Rows from block 5 of a small self-supervised audio encoder (BEST-RQ), named by matrix and row number. Rows with one number belong to one channel. Each number is 500 + 50 x the weight over its row's rms, rounded and kept within 0 to 999. All counts start at 0. Numbers have three digits each.
After each channel's rows are labels from the 100 clips, of 14976, where the channel reaches its highest value: "responds to" is what is common among them. Only what is clearly more common there than usual is listed. The data: synthesized solo parts of chorales (CocoChorales).
# convs0: first width-5 conv (model.blocks.5.convs.0.weight, 144x144x5, each kernel summed), inputs 72-143
# convs1: second width-5 conv (model.blocks.5.convs.1.weight, 144x144x5, transposed, each kernel summed), outputs 72-143

convs0.22:433543519498517548498587473450442542526396536506447488469495502641455473465499461531559525405545535434497489476481510508424472444376561519475440432498412527550612558418494552591474621513480441462409410438457422496433
convs1.22:435426535489565621483544469495493519572467550458447545537630512591473567440530541581391541462483510519541546523608502445527481561366481536553496543565473450596406487515516477475494473571492418455483539527454447575530
responds to: clarinet; note D4; note C#4; note E4

convs0.93:550477491525446411497459507470476512478586441497410581593528539446560544532435534517551548467440465484505419510621479473556515504530439515438579601445382482491569571530598457481507435533460500500548525404482423536464
convs1.93:482489602512489617530441540533503574453555522435591540600519365550481466443416564500517374597572523463516550467474559495523519526596598485442467511477449435486509575506465437480511551516517539457491531539523560521543
responds to: violin; note C#5; note B4; note A#4

convs0.43:586486533470528563467539501533436560409488580522469494553494461447547528478614454421481462490499475515601460460516465524497524458420497494510513460402516432591496468494516497513530505466454523564425474469470452499531
convs1.43:510450479450535472420563539440487608521553398513587405475477515486512459475442438507514435542539459430416534436488423482496526523448454442492480494444438482541563431440515505502525556432428566495581505403538521455466
responds to: oboe; note C5; note A#4; note D5

convs0.141:433532505544602464436497559564499496499592474607515546561411462488449579491425504548496509396433553483551485585426504464598527531502464428454397574511446506469573495521489420528476524435507440450573470468573570597532
convs1.141:544488562491450526479436614520410570473483439570524448501601512583472524513529482552466395485467539482397515592542509474418447520460528502570483531610480571432548554534443477515509491468531578391556483542536465403442
responds to: trombone; note C#4; note D4

convs0.41:518567475569443552506456483560489494516541567491412550551604404500522560418512523478562475555526480495417496585519555545497491481482522507419558425440503560475417535526601414479558406572438548442483422541491553534537
convs1.41:473535455484513436577486435509539377506558497433536529466465587547507492434459462552536528457374442503590509576428475565449486524508532478470496433570431406535579463504551541570601528400562464549537489458402370524531
responds to: oboe; note C#5; note C5; cello

convs0.125:501484537548502511639365548565454581520443483477477529481463491587438500500431461527538437550410552406515452469422470530510504454541557513450496438412532475595543436443481492549546572563427623528621500538495604426537
convs1.125:547395565449517554425447440593456499445481488548502461455547464456449441565528362431493431592512551481414543451526531522505582505418495557503498396458508500537466565466553472583566489484521478506574454459553455579572
responds to: violin; note F5; note D#4; note G5

convs0.46:465557525545464483511475547516520454530528484442575476496487516404460490543489471488531485455471394494551560512394474471590466506437521498619538434564519516515463559499502482422479468571532446529479459575517577584586
convs1.46:565605491563512549532584530595599471553504645623439520492443502520542462454469534522438490431440527426478574552530495467424549442524486480430486553438461576553514440547456526485560523455494454508466475497505420558536
responds to: violin; note G#5; note F#5; note G5

convs0.110:474485654459469564499535424558562492507491487514460504508500426584467434429487523506535483506450485538471440486490521490561491389564469477446565529471465422460535482521536520522484562490569587483468546446473402529464
convs1.110:474483613428540518557584574422548532458514513361522431476515546472500506436515532547502589483382505471498556539474500501447429456439519469505533528551471408410513444437549530434578562510505473474562500452506433465529
responds to: bassoon; note A#3; note B3; note C4

convs0.34:593410452546522488512545528497525558512416448437436536476489486516555494507530428568602439444550497501475464482512493519534487559495461519506491480554535585490471475669460558499476500428600536503493592527515526540546
convs1.34:510515557544500477547437478523444496450497419514533492528597500519494493559429565503525602516438515498643493629482477480510454416582507511441504518438550505582529567496528541565512475411549451506520440450511491470392
responds to: bassoon; note G#3; note C4

convs0.30:501469519416517504587546485397550428497434450424457491496554441482552514442597492525541517517559494522462530582465540450501464494644513521485458436529481588485532485597494473498483465391571597531452504587579537395479
convs1.30:512564567513598557529471505511478466479491435500487441497532477439433546491516527516539468501591597458509477525479498462503487434549493532482482481577455493583471535480530405548554574534430448610524460534415547457537
responds to: bassoon; note C4; note A3

convs0.98:407471506494511507482451489436508441529480519382449483606505387483460503446484554536562444420363534465522528474556475476477474557494443452496547397496485457509546547522545451422558457511523499522498445588486496505616
convs1.98:492464476559487561563444411650563447478489504506588540438463601522469478548519510611498450480484530465464460492560435443457552494576483556494494478488571504387517457505452489612576509554536512452607499477438582604583
responds to: oboe; note B4; instrument: violin; note G4

convs0.140:425604482517533476531370409562471553484479492530419547561529541449552586553467488418383540517508462441543498518478489578535428597436476504582520486444462521462521597562559505449489430454533511438425545534492468604540
convs1.140:573523551522502540485586531654523487524467547522578539478447547571490556453492451556486469502518553553379511621550530441580614477484560392455502564480488587427483478557534474489484555515499495407405494455537486510461
responds to: oboe; note D5; note C5; note C#5

convs0.58:605576457526594477407482507573511498510588542484551544501422416442479496418527518483453444521577433499411419591497550473609494519480460416466458499516468480497502470574453429566482482555437549499420493451425508476485
convs1.58:521476508529415535397412436469520638523589579571383511483559530448495484483439486474486486512493489476520529453544515448469545422529507535543451515437528506478536460508403517530435590521516453458543468519464449527446
responds to: note E5; flute; note D#5; note F#5

convs0.114:587394485566430560461500452454547495542453472476451447448502522557509513443458449543485527510550510524418461516510473447495558480471424548527564434437524502495489456514478523497475548475513546452631568590481519516507
convs1.114:525531544541530575488655466514404486604494448429581464479486530498607535517380493407439474509533424527581514491498549510558529481524506486483522468432418464470557474483494525535540504559515511580559541493554461518498
responds to: bassoon; note G3; note A3; note E3

convs0.9:493532532495421463501481476490460444469413364538510493514529569446555520490567446506524481530507420524472567469536593491476497451405507582524538555451557535501490482464567463542562574503399433507565424581553455418433
convs1.9:417550485488507465456467518460523508568552569458572534489409511506546513488515553480536498389468501500532537534425459518567539578476476509548539490561465475536493553560536415527603474477541544521547611516566519388467
responds to: clarinet; note C#4; note F5

convs0.117:536500521502591563403544487408499423508546459537512485532585606519434516566570512443452472466572448444502464509450467477497512514536436539454481521511464487472517587478454500519522407527517473531420515453581453513488
convs1.117:502573516487475520549564514463613480536543522472496462482560592573462525593510597497483453528491486469470531440527545529508526483587480538541533566515580470511399558584541506580534490552535491545416548443591537452547
responds to: trumpet; note F#5; note F5; note D#5

convs0.124:523422581536460526495548591509473600482467513469473534524535450475567471555487486486515372465457491494471488630478475566465472560528469520583513468580368510475509457473552525553554517503559485526507455492462507562452
convs1.124:514575433469498440482413551501461415599504395419517505518550507424433572515506483542539467490469539445406429590471547572510500523414494520516472517584562526533600505525460619472407489484536525462494459469430513521599
responds to: violin; note C#5; note D5; note F5

convs0.103:480474517521523581492481463481546493578503491479499455427495561467532493581443523439564438491567512541553468602469403470533463465480541432519588436508498469467596437600515537437459542557443452488579449458485668452524
convs1.103:532520427538523425522494480517556485443441471475485501446424404527516519499522480481526458539510574454543576509543524517564436533399483539475415469486461532577514566527521521514458592533439506519578457580479554517559
responds to: trumpet; note C5; violin; note F#5

convs0.14:520553571411434565560474477509508458522570481438381534484499487542603498452560491564506429586524462516513532562620488537461447544448399505547531466523499436475597459586514420627464527449486486529561605435515526503473
convs1.14:432482473520539548466563434561455533416502469514566501476450498444481525515476571516494500522567543470501545540516596447535385486456504533461495522446429466437517472494519502485517541584576533451467538543519566416405
responds to: trumpet

convs0.51:542384463503459481543452477500556541465543528558549532516491497507461463545450522596526477446500565548507373490482439439512556518532472396589458541448537501493543589498484555551504485569413563535517476440554592491509
convs1.51:540494496474579480522522516587457534451605419623550508503530551451492596472453539456492488541591527479492502581552503474580499571591441491437465465516556486429593520509483515582602509535553427470515537451512622526494
responds to: trombone; note D4; note A4; trumpet

convs0.42:454519519471566510442521527450467443506508453478460481521423488585473456530558579591481457518442428509504478545542454462529466480464575469468477462504493446486517438425599537524462597439484381490570530468499480514542
convs1.42:475439467488510597551487528463530529481485559494525567499532596548485479499522470481511474580430489434458442510414495482460594494529479459573502521548531500497487596537444497397433469577622475457451535507537503525575
responds to: trumpet; note C#5

convs0.68:494491456451459446422507464426601468524474506478523541533517570404515489535482553510450585456481462484497486437520459437493505590488536424545538570536455473481529489567505483452496490596569549468436498543426528494473
convs1.68:464588451515449575502544588561567478525497546525465570500406516451510471450478575474539490509527471472596454545532524438483478510556418477459532523445520478554463505560541498450548523590502538505463545449539447384477
responds to: trombone; note D4

convs0.97:404422516488480393520464575504501520565443476419529556474468478491497531607509462487479529501442552570498477503464400525430472454555579508517501498577493514571478546477468543473436459478454476515410495528451398603462
convs1.97:419426433503470487460505446408485495546558523417494489554516456414595470486502516501550460496543464487432508417530514486494433565475534593537523486631488425504540509488444535534427440517438483450478470436485421415463
responds to: violin; note C#5

convs0.106:494455507574474450513552491528444570497504541483514557534504497545528557549607430586434447461462487475474498533488544455484530534550512564453590471571540513532439484486572513433489487470524530536482431569466520531532
convs1.106:476452500503460506478528550495422441480412503517498575522474495494545505541511511567505547473511595488521524536483436513438503439508507572536590485485457416506504438422503557549595509472550504573455489547518441500529
responds to: violin; note F4; viola; note F5

convs0.16:509457366435517486571480460518465566581410527480391543541500427529456545418529533550398557479544439517470523507447590529453560538481468520538524447478509501548455421538512491506539501505477573512467574580438566486469
convs1.16:465516528433495496449526551533462538533601441514539410487486564523525419493531478472555397422545549532523529479485438462519592497532500429473531561392517421453512474424580439497463520423540598399496475491571556416416
responds to: oboe; note C#5; note C5; note B4

convs0.23:488513384406504516527448414427555467498442526554564605551557490445570505521530485510521471488544514531473465483583473508562591463466596407560498510526507467432505449537465530479481503484478528599517405491527490523494
convs1.23:479424471471434460525489378622495485521562532555454491473473429522517498465500528608485514438446564564539592534507470468530469444519471526502528585465467415382623475555448481486472462569438442440480433495470571547424
responds to: note D#4; violin; note C5

convs0.55:567592413540497471503564507486538478477468469457455535574421482478529492511538448547445437424446571532554393539448483524507472405396516445382513463593470535558444596497450540447510571607507522502513493487450492520482
convs1.55:475584600502418371478452544397522631547467550527489597395543513504569494476486489425482574547487458515508470457426518486527542507487548454433495460547479519460417575457544457407634555543407505495527430480440485547570
responds to: violin; note G5; note F#5; note G#5

convs0.132:514487464503521491531477547574452511608423566513429541365470434512487533559485616505619495534589520399457513454541478486562471526529532505486503433526457463503499594518557462464463534543486483520498516388501486499449
convs1.132:553415517533577589485484442435513503498599540438527563530605524489537567489409515488539487429464512538499538492503519472433510478598523547491509525498508552432494511530414549520507472540614523509530434500521541422427
responds to: bassoon; note C4; note C#4

convs0.112:456517499470581547506494388514414509557482477450563533544514546576556520412436547480473484503532480545433532494513478569471458524497504469503444383457450499537472541450490461456526519488452453468479573555653450550554
convs1.112:640543550500566489450475591530566485605486580455574419420479512505493475483541535447446502452537540466475484562490499438498488517541505618631545466470550470486485565503511472615498457456575408514513555486521572480561
responds to: cello; double bass

convs0.53:531457459595523489604451471507519564459445523485503591452492505477474553548472458594520522488502467432412462515547572527547487500488413508517590443483463500488530534550548580539488610530456470520635496571448570516583
convs1.53:509661541448424460537377524489533498523499467473542547534527527458538492551504444457517545550495506457519436483511483602499396555468468402547506539440430524406518430498465575481470506512613556580498562525374506530504
responds to: violin; clarinet; note G4; note G#5

convs0.56:554510505566516411524577509452529522486523556490540509480562503442526583487461487479475543472436533458492540597542537431557483530505509535559473412504477488480514580497570510452454492584504468459426414578498521505570
convs1.56:504422488556520472494480642536481527532443528524480501509428492486491576633550514540557521479514564502469417475432464465528497607491476423538509549461421543436426446529523482553510466511470495509468443438399490526538
responds to: violin; note E5; note G#5; note F#5

convs0.109:454601479514507499461449523661469518492440484509536491537397531497425507440507510508422455512458516435550574550551464526548476538545497463553524576541477542658589469464463498477442461447481430559550480523484551537497
convs1.109:546469486584465512530502558511516424509507546503481534595521440455501521503611473430460400563515574494418521403526495492627501512440444476537602585460569557493454529496470546465508465510539535498497399497499472520555
responds to: oboe; note D5; note C5

convs0.64:436471552458528423466532509444523400543530476490489474602346539450532450550469425487552518433561473490466505518539464395518481470478518451581432483544493433470513488491567525471607531481554553486503488465466531563526
convs1.64:521476588555585507445413434550475546482501441539428509465569427561498445500381536508513504472487477602476468566585451434426507432482521488507443491485491563428529513482526577495483514527468504463439529560521514570496
responds to: bassoon; note C4; note A#3; note D4

convs0.50:492581498501403469413464542515527484502529475422527373455561563541519566488484490575513475523572498566465523514481439442449534491514434455474537493573574495452579533532508519522373424570498485542546460456396577513536
convs1.50:443443481593461443533501493439478476557481617480549440434358490458492418509505530457481573526443476490495533549563502446568461531482486524490559410499516475494360556505481471455426474568509533485520525576526526487480
responds to: trumpet; note F5; note D#5; note G5

convs0.113:507502491507430481506545566460524531459373524427559497526477577523536494514543530538485559513476521413499425468504557471469483573566502480502504414581443468495504506497463547498538502473524478582578427433515460457554
convs1.113:468548404426450501515515473512457491539468486504479554502515472372469566498489455552541591417549502518463525395504574529491425513493467499565600467483508436470528494475487477517526457573559607505534528534555565539495
responds to: violin; note F5; note D#5; note G5

convs0.121:484620465449571499568495498418471546423564455552560537523448436447521458512502459529527456443546484492425526403516510467425510424449422484533490472433490593494514516551502521464537528523499488519491420449340473534584
convs1.121:441378513461485492545482566490536506565482537549440495429512518505570527606422528472552479519431483488498511466605493482533445512590567466567542465459472442442475532440539449503594555409457481576512468583448431544447
responds to: clarinet

convs0.28:486506482543460527516638591434543483453471499543473459505520515392503503521471464552373508471523505486494617494536501510575508536574536550514489565464502493486561459548414468439430479588466506511439577508525526432620
convs1.28:439553476564447448542432330548528504578475464510527509575548424517466544509530571536548510517483491485458479526437501533491543462529528421538519510462543503466491480606573505521446431498428552460489445504554540443558
responds to: horn; tuba; cello

convs0.29:500484561578460494514423506490463427532508506530539435603472459389406433501554484533561574456471511594576518446507562460529517530610436505452467445545457504486521435565478440631489529527590528506520522520490365564550
convs1.29:510508454427517480530538444480534487512586535506347530447548466513483433481486502483493524456471554508438420451412542461487489477514449496528521516496483513595500595592484465547520463457467477529609458526553470561531
responds to: cello; note D#4; note F4

convs0.66:491485471480458512442536374544604369536569548429521542495511493543514528562502566510443512527494372449503434481501507450503527559690453495476509536473475528564425554514545596510451499480441490585429508581546531500538
convs1.66:483433426438439497539420526619468480489457555506484505434510460528471530440551509512480562519538468495589508539612550523521477552489539511471510513500475560458484498397466481565532447535555564553575558527556452549462
responds to: trombone; note D4; note E4; note D#4

convs0.105:475458525566553516472582433456508517523509464513389529602406504529511546501488514468432505545563508505525435504492410516475413457373475477432544531534488567438566540447403424497597447417490560547516546527475466464511
convs1.105:496593511443576489530546449483464540541401518510491596560539495428480492517446511523527476506376466454494449431579438497408466398479552476520541552528539500488521496475667529491495572514486490515467540538483457550478
responds to: note D#4; tuba; note E4

convs0.25:505609480504544526471549574509525381527623472552489475520488502529440499432467600489503419503510485532497478590471437497585605478505462452481467557523551489512479478587403487430543483515406549509548445393489463510601
convs1.25:451492597518467414475535507513571561462423463486507505388515586540444452482487422463524613595507528589490542510419538485481576467467490475497443530505442479592449463446510567379555446496457542481538480590447510482552
responds to: clarinet; note E4; note D4; note D#4

convs0.15:442519391549505564407459492498521566527486549495364536541495524437465535502540466449484494424505521518484540539492546431493521507535492493523497522490533531486472442549473524386491539536466486507595524448477514467423
convs1.15:455413518481564471550505565436428501444499498497467498491466553448444527480445513501490512457582502480547474469508445555466393495456551461450480553541417509473543438548436504399488556541447510559512547473469434490518
responds to: oboe; note C5; note C#5; instrument: bassoon

convs0.89:428465472556525594476449439474454527513461576532492547467489556497506417637516607443561468536504441453560490457383470500535495461575520543468535480466468438488406456482518470529432525492481438414470418561572504481530
convs1.89:549435450513487541467511566444529533442506452581459558412513496476554569475471518525475390466530425360539465479447529369486457538560537563604492532522454525506522480481531428537536507504465484507409485504473542549376
responds to: violin; note A#4; note C5

convs0.48:399514481606536506499445500500491558506437523530424536532517545475566603514367588479507458442435480508470582502457554512524508581508498559528455500520579509575566435367461478477490560469485415522527617514524527547428
convs1.48:535497604468616497443530528451468550516487418434456537540434482527501416583527467467547559456445504519459437527548529506457504544544560549489464538597477558487510511384474532531486515439459492418420444440431432488551
responds to: violin; note D5; note C#5; note C5

convs0.45:549550556440462521524489473540557494606414518517439459522514472464523468540427481512514464418518519591441443598491525532514511567464536498496540442423493471488528501522563495489509396530610471485469452525546548477463
convs1.45:553613447461555517468528469527479471508461432481445539540532528492482546477409491470521506476600480593531501362477526518548478549485512540493438574483434561616431500460489581329381497446481544522543576535526544400506
responds to: violin; note D#5; note C#5; note D5

convs0.33:473527540465508433634421492553530517513537509478479481542500487507484565431424463504451538509433536455503469439463505532461497429398475494454498610501619452548593518476419519520570479578549458500570500399508569577447
convs1.33:515460577524583538513496597481595467533440439524409459444502458511472508537449466552420525586456449487432482497438453497462615521410432515458410514445501488437515504444481502478393518468410442496509553505475471563524
responds to: oboe; note D5; note E5

convs0.61:480532563431456490520550472486513530445478503505471604554431537485426519452521492530524518412499488525501594533531486485442507422540477471513544481508499487385477550515548505530399447445477462498501550542534633438524
convs1.61:525578546496533462455491450536502548424546565530553387510511526519442471449447536438448475514538512580565507457504494470497539440508494476493573493449567493518501514501572509573421509417470519475584485491493498501437
responds to: clarinet; note D4; note C4

convs0.80:687428480497609550479418535533504456588461465426543494534507492594507506489519503479363470488403525490523567543415541481410465470485499512468423462505408505500501460492424537552454476598502469452472540501471553504486
convs1.80:474477471428445503563484544552624570555530475569532480527385554451494468545567499512459485554499495531495470572458455432513505508495484443467596494496551532592436568474475580464433477494525479559461510568575521507522
responds to: oboe; note A4; note B4; note C5