config = dict(
    arch='tc_resnet',
    model='self-supervised audio encoder (BEST-RQ)',
    dataset='synthesized solo parts of chorales (CocoChorales)',
    train_examples=39062,
    n_mels=40,
    hop_length=160,
    input='log_mel',
    win_length=512,
    codebook_size=1024,
    mask_prob=0.08,
    norm='batchnorm',
    hidden_act='relu',
    channel_attention='eca',
    depths=[4, 8, 4],
    kernel_size=5,
    stem='single',
    widths=[96, 144, 208],
    init='kaiming_normal',
    residual_init='scaled_by_depth',
    optimizer='soap',
    beta2=0.99,
    learning_rate=0.0029,
    beta1=0.9,
    shampoo_beta=0.95,
    eps=1e-08,
    precondition_frequency=25,
    max_precond_dim=512,
    merge_dims=False,
    one_sided=False,
    adamw_lr_other_params=0.0023,
    max_grad_norm=3.0,
    gradient_centralization=True,
    max_steps=14200,
    batch_size=128,
    epochs=46.5,
    lr_schedule='cosine_restarts',
    final_lr_fraction=0,
    warmup_steps=1420,
    weight_decay=0.03,
    adamw_weight_decay_other_params=0.01,
)
Rows from block 12 of a small self-supervised audio encoder (BEST-RQ), named by matrix and row number. Rows with one number belong to one channel. Each number is 128 + 32 x the weight over its row's rms, rounded and kept within 0 to 255. All counts start at 0. Numbers have three digits each. After the name is the row's rms in percent of the matrix's.
After each channel's rows are labels from the 100 clips, of 14976, where the channel reaches its highest value: "loudest" is the band of the loudest frequency at the time of the peak; "top examples" is what is common among them. Only what is clearly more common there than usual is listed. The data: synthesized solo parts of chorales (CocoChorales). In brackets: how many of the 100.
# convs0: first width-5 conv, stride 2 (model.blocks.12.convs.0.weight, 208x144x5, each kernel summed), inputs 72-143
# convs1: second width-5 conv (model.blocks.12.convs.1.weight, 208x208x5, transposed, each kernel summed), outputs 70-139

convs0.3 089:138045120080110158191117184130122121151093111074132097151096165097130105152106178121122137108106104119095122124185163111155136130116120112136160122106093157174115164134229092063134132113096127123106159095097071138138
convs1.3 095:125143158106173108086169118171173066062136117119148182092112143133116086094151165083198143129155151130146194138130087073186113146141159130149145191105159109157126089155094162159077135125121158144132086093212117
loudest: 250 to 500 Hz (72)
top examples: clarinet (40)

convs0.139 105:075129117149140099114075086162070106081114234210118102114142134104124163131101148089174109148087148151154134125124133176125195127143138176092096149155138126148116136173112157153137067084138119141133086132155154122143
convs1.139 101:132156119093142046067157140104103159116111098141201073122110165103153139131137140058114093102100077179128042135128147133099140151144126104098077100086101121146200079133151197140120107137097107084138113121149112
loudest: 250 to 500 Hz (91)
top examples: clarinet (76); note F4 (60); note G4 (47); note F#4 (32)

convs0.120 105:113124155147121133123144170173095135118205112108112142168140112126121105188140126148128087145135128139112203173176111121080150142170086161170107183127134094158080135159113087134186122174201092170102117115171194159149
convs1.120 092:157137187128147165129133122106140063135177163167087104121128092127149124092120109169066134085175109102151119172199119140095103097110119152134216101150147095128107153108083154153149091156091155146074074138098128
loudest: 250 to 500 Hz (73)
top examples: tuba (54); note G#3 (38); note A#3 (34); note C4 (30)

convs0.130 114:129079179109105170135131151101121147117057135135122087130153108128192180117159109125070109114140128143104108124134093138199169136147094155165067140109098092120160170177040128089112089128121161116089097135107078141092
convs1.130 107:106126151130113138093142088156123154148111048120052186157186102145110106135171138169147104136163126114127215078145114111105076152164135155162115125153113185144094168127138091116147120098115155137117120052086166
loudest: 500 to 1000 Hz (57)
top examples: note D4 (55); horn (41); trombone (30); note E4 (29)

convs0.48 102:121177160167153117162076167088102109073132117108125148135132105104140082175184141117141087137128071120115077143086133125094137173192095110130165109110137144173058136123149090103183138143137156187093106122136165103108
convs1.48 110:197102127071111144129163197176080123164055093093149112166096119195164208067095093084106119131147078111113118148115133142086107066080057165046081147143131108120186129100194167172097105154121099122086098185143137
loudest: 1000 to 2000 Hz (39)
top examples: trumpet (58); note F5 (48); note D#5 (35); note C#5 (27)

convs0.19 094:128110135151154140128081109094173130095229131085115111137121158131175182212152141123076097129149132097155130174098130073161127090104151059130080143124157158144074116114076111132120129173082128116162131111119188161138
convs1.19 092:144165106144118220149097109167143170135144158129122111153166154140111087139161075171166149174149113128101121138143121139129130100105229186170203164145191099206109112158073158089087143076121181098108145099146128
loudest: 1000 to 2000 Hz (50)
top examples: note F#5 (43); instrument: violin (33); note D#5 (29); oboe (27)

convs0.198 112:115140105084120117061144153154135106135167102116097163189133136094157126067143130155134103109067083060099094112126109149092108116198121151136122131138180119106084144152047015142102157135138187114128102085219109114134
convs1.198 099:126098169064089072102071114179130144112114090151088147112153177164089094153128072123075127136109194150110091180127107118106144137105197097139083112171137133110158059108155148075121115086159161096121117175144083
loudest: 1000 to 2000 Hz (30)
top examples: violin (52); note F#5 (38); note C#5 (30); note E5 (28)

convs0.86 089:097094195140133125161125131148157114108140073126128116133112117088134183123053096175128114066111164156156125138172114172130118144137144109181100139118182122136121190161116069131110149124164139131158119128127097133167
convs1.86 092:059091093069163123092166149132056110095121148055113139142071131160099140074150117151184173145150097120112088076137169138081158170086118129182122124172096145152119114173130140026131141154139097145172049133111105
loudest: 1000 to 2000 Hz (53)
top examples: oboe (62); note G4 (39); note F#4 (35); note B4 (25)

convs0.5 099:091142153169098159166099198102150124116173131146116106188151183123179139147084124132139166112127108114152148162108145108135148087146098123073150150195116166139114140079079170151086133120058146124145130112155114135167
convs1.5 102:175166117157130066138106162125143146155101119133145084153182058103097140085142055161146151176099084152116117144173163180171168119198129129147197167113168107137166116144102176163134060112129167136127129111176138
loudest: 500 to 1000 Hz (60)
top examples: note D#4 (56); trombone (54); note C#4 (33); note E4 (31)

convs0.6 095:121118118113198123126154174116100197119133069142054124105151125159174123143165167137170120119177099095118098177136174127164118123144140098115116177090109092122084105143094120114143120099165104103099131140157095127147
convs1.6 114:167136133113132115156121157123140126195137150149152088158102149163161143138202144150144142165120152166168084119155125173159123094210133158201072119143126097143152070172152122147100144159088103106074062133196102
loudest: 1000 to 2000 Hz (40)
top examples: trumpet (45); note D#5 (43); oboe (37); note F5 (37)

convs0.68 087:114099076143158178170147138073122077163123156140097155122143110087120207119070126134146172082100151165120123143179131184115176146095156166166174175099168105130093171163091158164106131116077059104142126105088205132113
convs1.68 095:130158075134116202148083119113181113094083115087090130112095132146145063113161144130105114150094052069149130142146066148111123168121121120103132161079162082083113129128144126141165098078111143107089193108121161
loudest: 500 to 1000 Hz (53)
top examples: note D4 (57); trombone (31)

convs0.206 115:126163105162164156120185097124142101163203107149098178173146048150134090108100175131124129100193137131148134143179135133157167214123144125099120123086178170128132151182112128146143119089167076162160121081155174149040
convs1.206 096:112079138106096192051118138154116103134154154174101108142141203138124146114136088075103171102167167118099045078075099117095086087121134112093079133149120124149074164109100062124073103152173126114066107162101116
loudest: 500 to 1000 Hz (54)
top examples: note C5 (57); oboe (50); note A#4 (34); note B4 (29)

convs0.147 105:152155128112110138151099143105147104144170061106147133131126117132143132152117115134084134096126189147156145164117100089169103164129102196112147168116171107119164122153216148145136121134163089097115138107139134102186
convs1.147 102:201104062178167156107185158222126088152139170146141168081084099114127069103146099134179174077149106112123134088102118119164123133096119145125112104174095093066085155094135140129110115078128169186134107099108168
loudest: 500 to 1000 Hz (55)
top examples: flute (35); violin (32); note A4 (31)

convs0.156 095:128122132159126143136107115146123147140118080074097110100174133147170176143080146143123065149139189173113125122157146135177112156147145062148151141104110112144118046119198179114131134137114113124115105153105193154120
convs1.156 088:138169135139149153161172152103126116239141121089100162156137161152160136161184122170223159141189166113103132157140122069138082144165101178109094123175141206138143112128191091121110121124073117175171157093111157
loudest: 250 to 500 Hz (74)
top examples: note C#4 (50); trombone (39)

convs0.173 094:104122103127090153099126109094161104136185110133108097122123104092185121095169193157162082114164126103141053119099074150109132126119122106088147127204128123158105163134123137126155115148101126166113120104127149158128
convs1.173 090:186109115162180155112171201146155063118127130122097147171158089101128170129119140144087164119082160128141185071067154118101131135108136110129090125106159127111129085104187113157173108185138145147113149139117171
loudest: 1000 to 2000 Hz (36)
top examples: cello (32); oboe (31); note C5 (31)

convs0.96 110:160189166196103110140101121108111193137140123130148111192095144109153146102166085099155195104172153112080139134130091139104125162120138138170135178114077103134044147182100147138159089122102158122112112150129101153118
convs1.96 107:118096166119084141081187162157134192135125130155107168126186091145128104173081150191094146101147092156135106163218100164117111118154117109125047154125154139115167119133143167085081095136081168200099122086104114
loudest: 500 to 1000 Hz (62)
top examples: note D#4 (81); trombone (58); note F4 (28); note G#4 (26)

convs0.37 108:183140107129182125094065151168138078111182105128147130144119160109184156122126104093130105090110141161121123111174144153122110164085112136137172128120073135181092150166086094124082076114138150134145133106097132088116
convs1.37 112:213122132120127130166135156195147090154133129064146095157194135139106150149128115142074050154153106150125114158120155101145164199128156073117196147127186133118095138149109115130142149179082157149166145161097162
loudest: 500 to 1000 Hz (67)
top examples: note A#5 (65); note G5 (42); instrument: violin (40); trumpet (39)

convs0.92 092:116162146093163175154092154079113172145116141101080177099097089109150151154094097120157147069160125106111109135119128156107112109142097123128135092107138076105121141106059125147100174145136190168131079119124204094149
convs1.92 095:177159102110151129141117109078125114112143111093131058206119122135102129162108119104103132132138120131124126137123118143058158115089042115143154126126158093087132141134115097097109100170100170158145103094098113
loudest: 1000 to 2000 Hz (49)
top examples: violin (53); note C#5 (46); oboe (31); note D5 (30)

convs0.40 107:106104139146098135082085083122102143131132098128106116124084153131148147108172102075144123088176152197162139085115108141112097106138139086102146141141117083101213169190118152164120153115094100119117088152126113160106
convs1.40 102:108112150177161110085154121161112169121161110138097155091078168137113116129130139140104113127092117121074150130093163100097146120149095141118139090075096112109128110160140101048072161142088100073096099107150148
loudest: 250 to 500 Hz (94)
top examples: violin (88); note B4 (84); note A4 (35)

convs0.133 100:174174216163173183122153144095050166115145124085099089114105076092146125128188133107075089086176129124142150175069142161145154148103126134094183212089106104124123097125077158126106139131114110164120103174179121146185
convs1.133 096:123129156133117170087158180146131116124119112159102173167088148080157142094117094146105155157120079095130117149160191118122092103132108082118098182130126093159137132153137132101151143139130100079152114171148150
loudest: 1000 to 2000 Hz (31)
top examples: note F#5 (39); trumpet (38)

convs0.30 099:157142089131145119098118049105127147129126095110177109185087099068158112127165133095125154091193173120106109114102111122145107131096086146082139165157168115092093131159125121114167083136145135154090153101082139120104
convs1.30 103:175091124067090122103165153128130078057139131163160183110121128150107133145150090135167077140091104174071147078121122123169155115084123123146128144184082084111129143108119108171166115097191101117173126118163129
loudest: 1000 to 2000 Hz (31)
top examples: note F5 (33); clarinet (27); note F#5 (26)

convs0.170 085:092129150112101164114185184175165148140086195137121141152104107096125151163146124132164152153164158134156119143105114125075165130148088190125100085185130072144094109120112118131141150144134135155114122136077132146077
convs1.170 099:142136105151142113076106150058129127097115142185120119158142087188147077167137166150173145120098152087139126128161112157163159185144179103103040159115119116119211129102146145163183136151171099127155104117141117
loudest: 1000 to 2000 Hz (38)
top examples: note D5 (46); violin (43); note C#5 (33); oboe (30)

convs0.44 106:141114133201147153129136083113108090098098106137134134074133182181112172175115173145128170191171143202069053120161135102139127115163115149127122102135138078183188077124165073123091179141099098168098152162138159153128
convs1.44 101:200230157155125157091081130119080161165134097144154150159149161147083139117101137170126098122128133144122190149109100128136125186158085050137130085142104081163125150141184155097141164122181101112075115160118098
loudest: 250 to 500 Hz (75)
top examples: clarinet (69); note E4 (45); note F4 (33)

convs0.153 102:170126155152089109092132148104119170097098133134139155103172127077144101114148107129145157101139142097129169160152175133160074093107137091146124163145107151197147096176181091113191192074121109112158110063104155135108
convs1.153 106:115125119156137136186114062106135189120154128064171154126124137057112086158114090152086076085141139146149101115105195153140111097086140112100140110024147142082131099082095110166110105172113081146121156089106073
loudest: 500 to 1000 Hz (70)
top examples: note F5 (72); violin (72); viola (25); note D#5 (25)

convs0.181 094:120155112130120133081113124133123091124153188093135103090131144122130133117145070138107145117174106163118156132142096115157195115072141110165143167086174066018100168070089105146153159110126099124138122119140127148142
convs1.181 103:184157098100110135086108146139136140145166124067184120125093099155142130120183112144096113076097143113110173106095120094100077143087110163129090162157148074152107112123143153111074125111090116110093170169129178
loudest: 1000 to 2000 Hz (36)
top examples: trumpet (64); note F5 (46); note D#5 (37); note E5 (30)

convs0.113 109:178137106143109129119134168195149133114111165133130113125097194123153122092167102138147076093132091126135051083077210112113104117130151119142161129142129110153179170112146131092117147143144093120088171126117011117124
convs1.113 115:103146192114122075128110089166096103113077134128112095082175070116149144124105118145097107118092118102130114100145134098113146100167170155103154088116046109102113094146155105121122145136134089154144144166178111
loudest: 500 to 1000 Hz (60); 1000 to 2000 Hz (30)
top examples: violin (58); note C5 (48); note D5 (34); note C#5 (26)

convs0.65 101:099081113114140143115119067107134073135168135089114107170092146107151206086151102137110111126130123075123136124128144146206132118140132164086193089135191154158116061151053107125086178144173092127159081109171108147084
convs1.65 099:124106099122193119120057062144152186120136109124213167139177109115110073129168117131123191134139118107131075041128096174138117144101154138146089131169150185129103134133138094089100099146160130131087090165128147
loudest: 1000 to 2000 Hz (77)
top examples: oboe (74); note C#5 (51); note C5 (36)